Weights of a small image flow-matching model.
Training: soap at rate 0.0027, 7200 steps, batches of 128.
Rows from expert 1 of block 11, named by matrix and row number. Rows with one number belong to one neuron. Each number is 128 + 24 x the weight over the matrix's rms, rounded and kept within 0 to 255. All counts start at 0.
# gate: expert gate (model.blocks.11.mlp.gate, 32x32x128), inputs 0-127
# up: expert up (model.blocks.11.mlp.up, 32x32x128), inputs 0-127
# down: expert down (model.blocks.11.mlp.down, 32x128x32, transposed), outputs 0-127
gate.22 [111 119 151 112 122 120 118 164 160 123 144 124 130 117 136 121 127 170 109 130 133  88 132 162 130 102 124  91 162 145 113 140 133 140 112  84 121 114 178 121 138 127  90 140 135 149 141 117 136 111  80  76 139 100 128 112 137 152 132 150 132  92 105 131  86  98 152 120 124 135 163 144  84 120 129 105 155 129 130  98 111 116 122 128 136 145 127 158 123 179 128 126  91 131  92 150 124 146 144 107 162 147 114 131 157 155 149 146 110 142 115 110 125 132 121  94 147  87 151 129 101 105 120  96 114 153 140 102]
up.22 [112  97 115 153 139 117 106 139 147 126 122 100 155 162 108 157 164 131 138 108 113 118 107 132  88 123 126 130 112 116 126 113 126 117 117 124 160 125 126 135 154 156 119 116 161 125 138 113 144 103  68 106 145 161 139 125 148 147 152 190 173 131 138 154 111 100 139 113 112 145 104 132 117 129 158 144 153 154 113 153 122 153 128 149 121 152 136 119 118 142 110 126 167 114 151 110 149 106 158 127 129 105 167 108 129 135 113 133  93 136  89 101 131 148 120  78 170 112 156 104 100 112 129 122 114 119 123 103]
down.22 [114 134 151 177 110 103 139 113 143 153 114 129 146 132 123 124 122 128 143 111 104 103 123 149 145  92 126 119 145 146  82 122 144 123 117 150 133  95 126 153 132 109  87 105 151 171 166  94 112 152 115  94 122 131 158 152  95 117 154 169 129 106 172 129 108 124 151 108 169 114 180 122 119 140 164 150 169 141 140 111 122 104 133 119 166 174 155 133 167 163 116 146 128 145 133 104 136 175 179 139 113 134 144 119 134 170 133 122  91 127 119 123  94  76 131 109 104  64 133 135 121  99 157 136  98 153 146 121]
gate.23 [114 123  75 146  94  53 112 149  97 167 139 160 124 136  85 127 121 107  91 124 135 132 164 135  98 123 122 129 122 155  82 134 126 138 207  87 101  63 109  87 102  83 117 165 142  97 131 130 128 133 141 154 144  93  88 160 107 123 160 144 154 131 182 160 140 111  89 206 136 162 158 130 111 134 175 184  83 151 134 129 126 161 137  83 157 128 148  73 102 139 137  90 107 112 158 155 133 112  97  94 117 127 139 131 109 112 150 143 111 119 100 145 154 178 139 129 115 143 111 107 122 100 128 118  98 149  96 116]
up.23 [ 78 141 122 116 113 106 121 136  98 112 108  87 137 121  93 178 110 191 134 116 106 172 138 150 131 123 162 129 170 107 161 170 114 123 139 114 134 142 184 108 135 159 111 160 134  73  91 123 124 117 135 108  72 142 136 151  99 122 115 147 136 167 113 169 101 145  89 137  66 143  94 164 130 151 131  89 121 146 195 121 156 133 116 136 122  97  91 107 107 167 168  93 107 116 121 142 146 177  50 119 123 134 131 158 186  80 107 151 124 144 142 151 156 126 160  91  95 144 102 137 151 123 113 153 139 155 124 145]
down.23 [ 85 153 110 143 138  79 100 157 111 127 107 154  77 161 116  97 153 115 151  96 137 111 155  67 158 128 171 111 170  94  89 147 139 163 140  95  98 109 125 149  85 103 184 100  91  83 179 146 105 122 101 141 189 119 127 126 164 119 128 153 201 124 145 158 137 128 154 149 130 149 155  57  95 139 149 146 134  85 125 158 111 147 168 146 118  94 125 141 104 139 123 122 113 130 152 163 152 144  79 155 116 122  80 142 129 158 147 146  88 115 108 124 154 155 139 143 131 138 108 175  78 108 103 109 114 120 156 139]
gate.24 [ 74 135 119 128 121 140 135 157 144 146 139 155 107 126 178 117 141 128 126 132 128 115 111 119 113 149  74 121 102 145 106 115 130 121 149 167 132 140 127 158 120 119 141 184  60  88 122 132 121 144 165 124 103  62 117 130 162 129 101  97 120 131 146  98 177 122 140 147 112 112 152 148 128 123  88 132 147 160 109 108 129 114 106 135  90 127  99 153 126 135  92 145 118 111 112 139  96  95 135 102 149 133 133 142 135 168 148 148 104 135 127 148 157 116 144 153 131  98 109 127 122 177 159 131  84 137 172 138]
up.24 [ 89 119 109 140 123  68 164 127 124 153 140 108 106 127 103 132 153 104 165 126  88 146 131 111 125 123 105 180 118 127 177 162 100  87 134 139 137  98 122 113  94 125 141 154 139  75 138 110 107 148 113  99  84 131  80 117 128 153 123 144  93 140 122  96 138 182  77 123 125 112 121 128 121 149 164  95 127 126 162  86 166 136 129 144  98  75 191 157 151 116 175 117  97  96 141 133 139 171 113  97 140  94 120  87 130  82 124 130 154 174 114 155 158 164 127 111 166 106 147 127 104 115 157 121 113 127 107 167]
down.24 [151 149 139 116 119 137 140  69 148  76 118 134 103 127 123 109 140 106 141 105 106 115 158 142 127 151 107 106 137 117 125 165 132 156 147 135 133 144 142 134 100 160 130 121 116 147 104 127 131 152  99 113 138 113 122 144 119 113 143 143 144 119 148 145 123 124 123 112 148 153 142  97 146  89 105 125 110 139 128 140 133 135 154 128 115 127 141 119 106 130 160 112 152 156 145  96 151 146  93 130  93 139 146 144 121 113 114 141 146 118 170 125 138 158 180 124 127 130 146 107 159 121 165  93 146 127 155 123]
gate.25 [141  83 123  89 123 144 144 133 127 126 125  97 110 103 131 137 120 110 136 136 135 153 141 130 155 147  90 141 133 143  90 163 115 146 149  85 142 156 158  90 137 138 147 158 121 147  97  89  93 138 144 121 117  97 148 161 113 128 111 138 158 157 103 140 125 118 120 140  87 140 104 133 106 160 147 139 128 129 150 135 108 101 126  74 119 130 109  73 132 144 119 140 134 121 140 156 133 148 113 121 132 148  99 162 111 119 133 102 136 141  96  88 174 188 127 131 120 128 105 115  99 123 122 111 138 168 112 139]
up.25 [139 125 126 158 144 137 139 117  83  88 122 136 134 148 143 142 127  81 106 132 109 113 134 137  97 131 142 128 137 102 166 111 147 111 114 143 129 121  90 173 147 125 139 136 127  98 115 139 156 119 169 160 167 159  93 109 119 150 102 131 126 111 127 134 127 142 147  97 154 123 113 101 135  89  82 117 113 130 134 131 139 120 111 133 126 109 143 150 150 100 121 120 128 139 113 105 143 124 130 153 139 110 129 117  99 138  93  96 156 129 153 133 105  97 121 139 116 148 135 124 149 139 143 158 119  89 151 121]
down.25 [105 152 126 115 133 120 147 122 159 117  93 170 117 112 136 138 154 111 152 129 155 160 106  98 134 126 128 123 128 130 117 123 146 109 112 168 109 139 158 121 113 107 175 131 173 140 107 130 121  95 144 108 147 113 134 138 122  70 107 143 126 106 143 143 114 118 154 134 142 122 114 172 152 113 145 141 127 134 124 184 116 138 103 104 121 131 124 106 114 121 109 149 155 107 120  90 120  91 158 136 127 119 146 122 137 115 153 104 173 127 120 113 128 144 126 118 112 112 113 140 146 125 103  97 139 136 176  85]
gate.26 [103 138 158 111 113 122 132 134 123  94 129 124 158 129 108 162 146 146 132 145 164 121  86 148 108 147 165 129 101 106 124 124 105 124  89 125 136 106 122  93 114 137 135 117 128 114 119 128 136  64 107  90 141 122 163 128 128 134 107 143 120 119  89 130 129 128 140 100 119  96 131  88 171 150 167 116 133  82 144 127 130 160 122 176 127 140 141 118 161 125 152 168 161 109 174 116 126 151 150 100 140 115 101 134 136 125 106 121 140 160 178 107 106 136 128 156 135 140 141 123 129  93 132 105 143  69  96 157]
up.26 [133 108 140 124  74  95 144 149 153 123 131 210 135 151 138  94  72 126 129 133  99  80 131 136 111 109 118 134 142 108 101 146 128 141 112 150 129 137 134 150 129 121 133 138 102  90  74 106 155 118 110 155 158 112  94 105 173 108 153 114 155 166 160 150 175 122 158 140 111 120 104 130 151 154 115 145 100 163  60 120 150 123 115 124  86 151  87 142 132  95 107 118 144 121 125 111 145 138 138 125 104 153 121 137 133 134 123 130 152 134 158 115 116 102 119 181  84 106  96 104 139 174 159 150 125 138 167 103]
down.26 [122 146 131  95  91 132 156 132 150 125 130  91 126 113  90 142 116 135 105 111 125 104 123 115 133 128 141 110 129  88 141 105 106 109 127 159 121 126 167  91 117 134 151 102 119  89 107 117 158 117 135  73 137 159 122 119 107 173  99 153 118 133 103 144 111 139 156 152 137 143 106 141 127 122 141 107 158 124 133 112 180 136 130 136 140 162 128 123 119 136 167 141 116 135 145 128 172 127  60 131 119 143 181 154 119 112 103 149 177 112 137 154 128 136 145 121 125 120 167 103 124 141 148 112  96  95 125 122]
gate.27 [119 193 134 108 118  96 146 147 116 117 113 115 123 128  81 136 141 145 110 148 160 142 117 122 147 130 144 143 111 152 145  92 123 147 125 123 128  72 183 147 105 120 152 138 110 139 141 116 136 119  94 165 122  88 142 141 114 120 103 110 175 152 137 129 131 126 149 169 122 139 112 112 115 128 135 127 147 147 171 147 130  61 140 143 143 107  82 126 114 129  98 141 114 105 113 156  98 147  85  79 147 113 129 123  72 175 109 155 124 123 114 145 138 155 128 134 131 147 124 130 105 116 121 105 151 148 150 170]
up.27 [136 141 123 158 121 113 116 119 104 127 164 134 126  89 128 131 118 131 106 119 126 104 124 139 118  78 130 141 119 136 135 146 180 149  91 105 161  95  95 152  94 128 141 145 148 104 123 125 143 112  77 107 181 101 173 104  88 133 117 155 142 139  97 118 131 129 133 159  96  99 134 145 133 168 181 146 145 121 156 155 110 151 144 153 132 115 147 118 150 127 173 115 110 109 130 140 147 162 131 121 116 118 144 122 163 165 166 110 114 127 127 118 135 129 131 134 150 103 120 118 114 137 111 123 137 136 118  94]
down.27 [119 133 147 136 134 170 116 147 133 120 124 115 140 156 115 119 117 147 118 111  95 123 113 153 124 138  96 140 131 157 141 134 116 137 152  88 147 114 157 123 116 115 104 141  77 137 135 112 112 123  95 129 154  71 125 136 136 152 128 110 156 128 124 116 119 164 109 134  97 141 146  89 103 153 147 130 131 139 127 128  96 100 128 143  96 136  95 132 152 147 153  79 131 136 138 137 142 187  97 128 100 114 102 114 152 134 132 143  89 116 108  66 135 156 136 115 115 103 125 140 122 117 161 150 153 126 134 112]
gate.28 [115 121 124  94 146 115 123 161 139 136  91 114 128 134 132 122 151  98 138 169 171 144 123 149 154 152 121 120 104 143 110 129 125 113 158 112 119 127 118 114 135 152 135 140 135 129 117 121 124 134 123 132 166 136 104 117 124 129  96  69 147 166 154 151 158 153  86  85 147 133  90 123  80 168 127 140 139 120  91 124 138 123 128 170 108  76 119 109 145 157 103 155 119 142 110 130 112 161 106 131 134 113 122 159 123 174 127 124 125 156 154 113 114  98 146 140  86 118 134 128  66 136 162 102 127  94 157 128]
up.28 [137 140 128  99 134 115 137 119 143 102 129 147 142 116 107 143  87 136 152 126  85 116 169 158 127 145 118 131 165 115 134 104 116 108 109 155  97 128  98 151 113 111 119 154 139 173 102 129 109 124  62 110 138 137 135 161 111 153 143 127 160 152 149 135 117 124 119  98 120  95  97 124 117 157 100 120 135 145 121 110 161 134 136 160 158 141 142 110 133 154 145 109 141 120 110 159 138 125 129 102 103  85 149 137 112 109  87 111 133 158  70 131 112 152 100 114 164 126 122 182  93 121 137 138 154 146 122 122]
down.28 [136 128 152 155 154 140 112 123 178 127 146 177 169 143 135 118 110 143 142 111  85 159 144 153 123 129 180 127 130 143 123 124  98 115 103 119 136 114 135 101 134  88 107 134 130 146 129 133 102 104 122 163  99 139 144 139 110 107 163 127 131 119 112  96 143 122 142 115  94 118 153 128 150 133 129 126 142 153 116 141 143 125 124 128 159 137 141 113 146 115 164 154 158 120 111 127 120  96 161 102 117 117 118  98 103 137 141 148 110 112  81 104 122  99  77 143 142 144  78 135 155 118 116 153 161 146 110 137]
gate.29 [143 121 167  93 168 154 143 158 155 154 160 100 136 122 155 113 154 136 162 181 154 117 111  82 158 112 117  94 101 122 121 159 123 107 117 102 139 134 106 107 136 123 163 137 134 156 114 110 100 130 143 133 112 101 106 103 158 150  83 119 121 115 126 130 119 133 104 107 100 135  78 113  92 124 122 145 105 124 169 142 103 116 121 149 100  97 144 153 109 141 115 114 131 119 120 137 105  77 135 140 170 157  97 109 115 136  93 139  66 158 140 138 157 120 127  59 151 143 154 140 124 125 114 124 149 141 136 158]
up.29 [130 159 181  90 141 140 121 136 148 120 127  78 105 116 108 126 129 103 116 141 139 102  98 126 125 124 128 125 140 102 143 121 148 149  71 113  97  99 183 162 142 126 134 134 138 151 143  80 154 116 105 103 138 129 141 102 149 182 139 155 164  95  94 113  80 144 152 153  90 162 127 101 118  78 102 160 132 105 115 152 137  76 144 124 134 145 117 149 132 116 134 134  94 111 144 140 200 119 154 141 130 140 161 133 136 160 140 105 144 128 144 139 115 127 143 107 165  81 174 128 110 132 142 115 115  90 111  94]
down.29 [128 132 147 122 177 163  70 126 100 127  90  78  98 120  78 119  89 129 110 146  69 108 111 111 150  98 141 150 140 124 131 121  99 121 138  75 134  92 106  99  96 110 113 154 123 136 136 137 174  97 104 134 142 135  67 103 138 145 169 145 143 132 112 103 157 149 128 113 154 156 156 123  65 133  98  99 136  76 133  94 124 103 144 141 141 171  95 171 173 102 138 141  77 105 108 138 143 160 123  99 116 112  88  95 103 154 148 129 136 189 133 117 175  82 146 137 148 128 165  96 108 127 126 141 125  88  97 142]