{
  "arch": "uvit",
  "model": "image flow-matching model",
  "dataset": "aerial photos of the United States (SatlasPretrain)",
  "train_examples": 203450,
  "image_size": 64,
  "grayscale": true,
  "horizontal_flip": false,
  "conditioning": "none",
  "objective": "flow_matching",
  "cond_dim": 192,
  "logit_normal_time": false,
  "norm": "layernorm",
  "norm_position": "pre",
  "activation": "swiglu",
  "mlp_ratio": 2,
  "head_dim": 64,
  "fused_qkv": false,
  "qk_norm": true,
  "parallel_block": false,
  "inner_norm": false,
  "moe": "top_k",
  "drop_path": 0.15,
  "num_experts": 32,
  "moe_every": 2,
  "expert_mlp_ratio": 0.25,
  "experts_per_token": 2,
  "shared_expert": false,
  "patch_size": [4, 4],
  "layers": 14,
  "width": 128,
  "positions": "learned",
  "residual_init": "scaled_by_depth",
  "optimizer": "soap",
  "beta2": 0.99,
  "lr": 0.0027,
  "beta1": 0.95,
  "shampoo_beta": 0.95,
  "eps": 1e-08,
  "precondition_frequency": 16,
  "max_precond_dim": 1024,
  "one_sided": true,
  "adamw_lr_other_params": 0.0028,
  "grad_clip": 3.0,
  "steps": 7200,
  "batch_size": 128,
  "epochs": 4.5,
  "lr_schedule": "step",
  "warmup_steps": 1440,
  "weight_decay": 0.1,
  "adamw_weight_decay_other_params": 0.05
}
Rows from block 5 of a small image flow-matching model, named by matrix and row number. Rows with one number within an expert belong to one neuron, the router's apart. Each number is 500 + 40 x the weight over its row's rms, rounded and kept within 0 to 999. All counts start at 0. Numbers have three digits each.
Before each expert's rows are labels from the 100 images, of 14976 (inputs lightly noised), where the router gives the expert most weight on average: "peak at" is the part of the image that holds the peak. Only what is clearly more common there than usual is listed. The data: aerial photos of the United States (SatlasPretrain). In brackets: how many of the 100.
# router: router (model.blocks.5.mlp.router.weight, 32x128, trained with AdamW), inputs 0-63
# gate: expert gate (model.blocks.5.mlp.gate, 32x32x128), inputs 0-63
# up: expert up (model.blocks.5.mlp.up, 32x32x128), inputs 0-63
# down: expert down (model.blocks.5.mlp.down, 32x128x32, transposed), outputs 0-63

# expert 9
peak at: middle left (83)
router.9:489525500546490430486450468431539467560537480482488426475446522502502422514445545490459529484504467542495513479508540506551563533478463471471517566505491433457418497501448443471494509555495561
gate.0:441473535506540487496526475506536580466472499525526498513549532544554540501510523502549564487521500500477453424480545479423473573460462518483514474470524561468479473445503437480516532472458545
up.0:467549483545458428525495471423482539489515517492459535598439508573506479512464507503561544480463512490443423510458512414494541457505529429470479507492511492530421468550475465484509572475501566
down.0:484461516471504510595513454553476489491478443516510500527536471519402476541541498493491515441525576504500487548537475496563515534550508486498569527493495551491488565497539557414481453501459493
gate.1:430467549537481463584509503451515542505537591446478435509465443487482429469499558469459459464589495586467536477525422548527489471509470517477474444481488486559577472519495523454482538582527505
up.1:442498544519505489552514507457520520554522504400502469507452500477490441490529528524484450458580508581524533461576515486562523476547467471442486425503522498556519440573467493454498543528512470
down.1:495524464564517479493461449497566465531480415466464475456505574450544486517535504520498493503466531512491521475515564437543508558562457549515495495454507511452450512500478517533585458427416521
gate.2:480528562429549521455512492563508438505505504567469544452526549500555528517520498484569460447456427501527497537516511519449508439500484465421516496479476519467503494469508449534483524513485569
up.2:473553549510489508540528490474476484484506548610519492489497561512402476503527578530556520463513464552530459550450505554467558485459484568444433432494486505505421540488518537510493518541477434
down.2:545480468466564531524552560438539565529445497490608530523473493500463522477497491516479514495577490458457494527474501501543487464422509501566467482480533510490503500483407511471455529452523535
gate.3:464494537496514481477499539496488551502446473457456505517514454487480513443531539547491534564520523441525538476497499436574456537523527478491526514525577437474492456535497487570529508483507529
up.3:504507477493518475516568483481573476511545524558543538533499514503479466492448455400577495488528429484457456454419522506466548451460484528515444534441457545584496500403451480495505442493470505
down.3:453509536500454486429542471459406489539507509503523435496572498528555503475521485527518552515468518442508453483513542479441510474493523520502417524486529479485447519478543488510536494508439496
gate.4:406487513453464472485514568523452554441536494584509464525578452553464422463503561566511492493492532538520455548511477492465466556563488515440423496486487515479490503502578496525434465524537520
up.4:498485517468524503538564489464488500546443478537454524517532542486537502491521454453494450439531512562468453518515568467460522505483427476478512509529529581609493424428494546491489475511470526
down.4:484495416531462469498561486440484517536502524520555450539500558487576555480513477524508502530508501498470479528480519469467495520477603450541494488476466494504442514489541485536546427459508484
gate.5:469582545450477489502515466555548476471406553550499567499568485458461500543536409542501499489413496495475529516523483544476538508441504496499461466535527501465484493498508510534486474536495527
up.5:476508550513477546429472458446578374538508510455457532472501522477512510586448540476506515491424466548524552553518484509440507502474489459511540519487532518495499451513430506467522546456459492
down.5:538477459521460510452512572514520522458486476498533457502565515542472452431503542576524506468495448516451517517427477592559424442486461501501466451425492439515496446501531486547399496497557507

# expert 16
peak at: middle left (58)
router.16:547451451551481523487479467461564559575472441454452432544513508517513539508525541486408485515487445494460520458563553513543534479527474565451532557528479441458453551495518461518495518512457497
gate.0:469416481452492492515509521531451580534513538507534457458470456448395558503555417462467489558407446576466551532471450479528540548504559533449470511486485453526497515499556444554526461464522466
up.0:559437458477547535473476477562532622527511498575437495474512519538498498519474519445500485490562471484401515485546419464471555532509489510518467489517456443487497482507545519548516496394535534
down.0:548503512534458501469424443475513512521501519431422593504446529516577525509468482462494443552425501470484477492527462486479502511537568501465439500544446556505467458541586513521505583504524512
gate.1:487536558492490488535497525592525464516376436481359517439481491465468459526518531529603520535430560491523551484495531513529535486472522468471564504519484488498500530508508462471493458593476450
up.1:567530552453474544513426473566513475561403405459485543520506565521508529507515470481490486550506510423469511495489522438461496454569496497566531562506576527539502431492524516546587439481434502
down.1:533558447480516506482534517542469485406543493516543433441558449479500473486537559484546472491522456520485466512461465581513419416526508499515554519451488480456499501481576529516484494551529497
gate.2:448537465537534512531498585530464531498495455571578428511526466461466497495546476520461486488543428453522496468560556595526547479527443549489463516458542502502449493476532454533464482491549502
up.2:464549532486484486509545492559453577491459500605508462520546478442464515455526497470513440527571575419578487494515501483504589584426543472515444533518551469474481439511533459545500422462504477
down.2:542449472431542514528503454548583498486541429494465514439523500497577496516501482467524489523524491460484542508515602409483465552487437485576485559489551580512508560512521437434539464518383507
gate.3:464479479524512519535514523517507569465437506580560533458558478481420457530563473558537556488495485486423526528482474533488499531506511582450443515487489539484434579495547515525479467598545446
up.3:455506459511501475430507496504505500460549480456508547498461417459533415487472472511487496533511502501440517548547447525527437530494485520525548539436491564523522541446477490491429489462599499
down.3:488563515528478436515486489508420468464517497515488489506550481505434464477558506500539504421457419563481476590470458558466472445523477572447445498500443518542492462536565553543441513570505514
gate.4:431526470564447482496565547495498554481517519454542465487560537479476454492515521531576488504488453520493499526456511566515497491487565526460450520417499498429495508447543528440453491556494495
up.4:578502495491503537478458501516478418509539525491466488502497562599591485533486552541449544476490517524507474569528436468429453474554467472568497509566480533468547508549426534532502462465519509
down.4:560545567523435537471534514514529461526469580486513523447468502455504496493467541504519512570446567528492476471476452494506480418606486493483502439521506498475567419500423549514509491561562477
gate.5:571491510450525494566524471607560585446425503607463569487547520468502473529515433447482508448485531425482530481554539454510563520406449464500520462608482482496519517508544488447452509451502524
up.5:517491499551502471499497529479536570428493548576600479514511460496544535477530506508498526491483486491467455431505507518582533501464506498417503468545477518484573521503614550496461496532566503
down.5:473516487445459523593549535502484510528498473516467495516538504531579522461528504484508453485564529524471468546519454463431538530591490471386478380524446522457458464451475504482487484521539518

# expert 5
peak at: top centre (41)
router.5:530478445536495471486515477503476534574535456455526453522528496524518511572503513576495518492516436477512547508584498536560502518530522538433531507505458493503464531470512489525510496457440537
gate.0:436530485548485529518516536454489555482407561558487482457516615465497467561491476489494558516571483466509465468496515500541504533452527535490506502496577454455540515462477499438458480503464467
up.0:507487512474490507518437488581498449518508499473446520442477484549526455474516494373476481462499600474451533543512479517541449450552551468535488488504469527575499524516464484510526484502474481
down.0:499543456475527507462591583528464494476473489534538443505561483409479475423459577480540551550513424492550490515498495468492531423498513461546503543482494440517528509493453524440498442522490523
gate.1:529424550495508470551464485467537402519434481535488410502551507518593546451454541470484491485494439559503487488538500542471498530500465486446501476511574506542519531494511504585538452490519439
up.1:510541444473471555518496523585426541451531515480474433549532520532471478483576508484507429514507528501456425546479486497504408459507525506476499493570520425523439528527484487518476472513475535
down.1:533481481436540496525544525482497509505489526510530452497463519539428531566533473468471520411460471561448619514467467450508517466411428563475401420497535531517490486502477507501484460469500587
gate.2:527517515469539465467460500498472524493555497501483491483515534533508533503485478489535423509519461537529522484533507525568568464464538500485450570488449504514514548444482436459485511442500483
up.2:461501529420422510477488490545455420446522528469503491416477426521552529468460552483464448530488589532474552478521462484451452533507556450505501496468474531499554477564467461577515504509511484
down.2:487433484481532504491469491487505543493475524553502558517468431563497497582504496509487489466530451548577577454554499482436536553462412551552534466549497506508517517548514431533516565508513579
gate.3:462458468574551472516497459499495488509502564520551557531533498515482469489497490531562491441536524469512478512484537438537518556442425498486480505479486509497517462437507553505525517466573545
up.3:456498592502567490463475462484565451503402514552501524540540536465520524499469437573478529463541532438567515442457541465586575536490506528585529531539618500444429462488459535505516493465467490
down.3:402502486559547487427460433449476507471503511533505550575507537543462497472429483588493529509528489515517515501477522472496516550541517464521554551549476517442515519512514460547527470537485438
gate.4:498484560512478473462526487457510458442474459518508525493550504526455547474480531527416536501528483604511523428503510503479534526471437519458487555485541531583595502476476510500507515476530449
up.4:489545527495452454505483435481476485482479466443464574496430561554439496503461493488492542521435559532510532475541430494454544537432455517507485473529520532561561511587526433468496514449480477
down.4:481463484506572450417465457499517476480517427439428487456556550483592478513489470500507474525438463496528441439553516504489465496467493501527543496477511527483469497446484512535526517435469436
gate.5:501563491500552481540490475539472562526512454534533431510511500541514572493504483482527409487557437471456409511507521531575479472508492561458439541557498494479470567486546547466508495556503521
up.5:464498497523519504429498507469484460483632582534497531552455486544421587495486496570471450469450491494532488480495529485554513430504458492442499479524492525475497448563579494524502541553566437
down.5:512527518534423437512477522511449522497467507532506529492548481479488415508504515467499502505472508503520550577504500473526501457522596478461478538530486498504527513489530569533484509472469445

# expert 19
peak at: middle right (59)
router.19:558457484496518492459445480517480598561490487518460493537453493525459545510510462532413564461519447549560466480552562478514535523504514564485532535517487484486512556552526474521481496481419489
gate.0:530514546552517516527487490496510541522449442531518538580553478416509466534508514493518443515503434475487458540482536536444506628452454535554534590518577403512460487501492503517494472480542487
up.0:516477476427491457464509478514494432480538570465455520414487524537441579526529501473499511470504562488574540480508506451513479414550570443429525426501367581460523519524522499475549495506464478
down.0:557468495533558535453521511571522471468530484474416509418538532490551468473482469476525453544517429457492473590548478529516491524499481466547538545524549468494476544463468510421486478432471509
gate.1:426506429564511485493540447512523435443509546460545477557531452518539436531438508562469545479531535506500474544511552478467500522454459455603490519438564506488480481437426553465535480406549456
up.1:422483417575519542490525457517550485471481539458503536499500510514523454580468528512470564503550547505494488506495513485454461529490468457622492473488573544469473483428478582477545476418534450
down.1:506508480533430467479482509373537559476504507502514502533496491517480489462460557592484544491577505522562486492432477490534489514529501532452470474428459526496516545493522547526505509538519483
gate.2:503571513441553533556479544524515512518455500419501513495501542574478492491566436454508444486502538430437489466428548471504448509440528563551545515551537492526494503496423468477549438466460521
up.2:469418466580501495489554483520480524450542519636556527492515487514468513503472528522486470462532449548559517563533488553484510469489534456442468489507433473465484485507574527564454517557598470
down.2:472544474449540500504493488550514416583579407445471459504551526571528514483525528442527512535549524570493461565476512512475485515453519481524497442462518499489418505453471486516536446398468486
gate.3:449426558453521528423525483521565487472522493565502493497492501473478466443481512497468537523469422453511590451493539543457481511502518462510547560552516566502503475486522477501584508492448443
up.3:548542504562537481560468478485487523540504522561438486458496519420574568432519486427539494564528536475469496511446587516514468524441496498479539548532568545485492548469439474543516486474537495
down.3:511427494542518510546584488540539552516512486545553455481557465516518523512505470489589468472432530430501507404489540528517422546503518455480563469489531480418463471430520511477496556604524465
gate.4:497450498572488441530537538415559540536474546466491486580456516499504565495473532556567559498463524509536467458511442553495548563468540485469499488551449461439449477532459545511470514489534476
up.4:515530545528516507455518514473521483490469459480475568571493494455482543448496495464459482581486514462559486468458498544536543573404541456425541516614515489526531454522463430477487510494523482
down.4:512475490511423531469451469519492504490537489382528506497435483560492491489510536533505544571533557470549454551489541496514454527499503482577491493506540387508453482551509580487511417493434432
gate.5:486511521435558497535463493527532463541437466518471465491485441501480453504523515486536464449526522483447532587479486442549512438479503525505561491454482397537506522555471518521487502489449586
up.5:499571531458547476476518525514479450535466498525458456495509446519445490517532514507554484458537544423479492582466515448517516441481481495450518500441537405516493479515420518472503502441408573
down.5:407494482517493531498498496443572571526520545484564500496519454457453459465432526541485488464495491537467490441545488514564534560491479516500476563450464444430535499509505516567494480517496593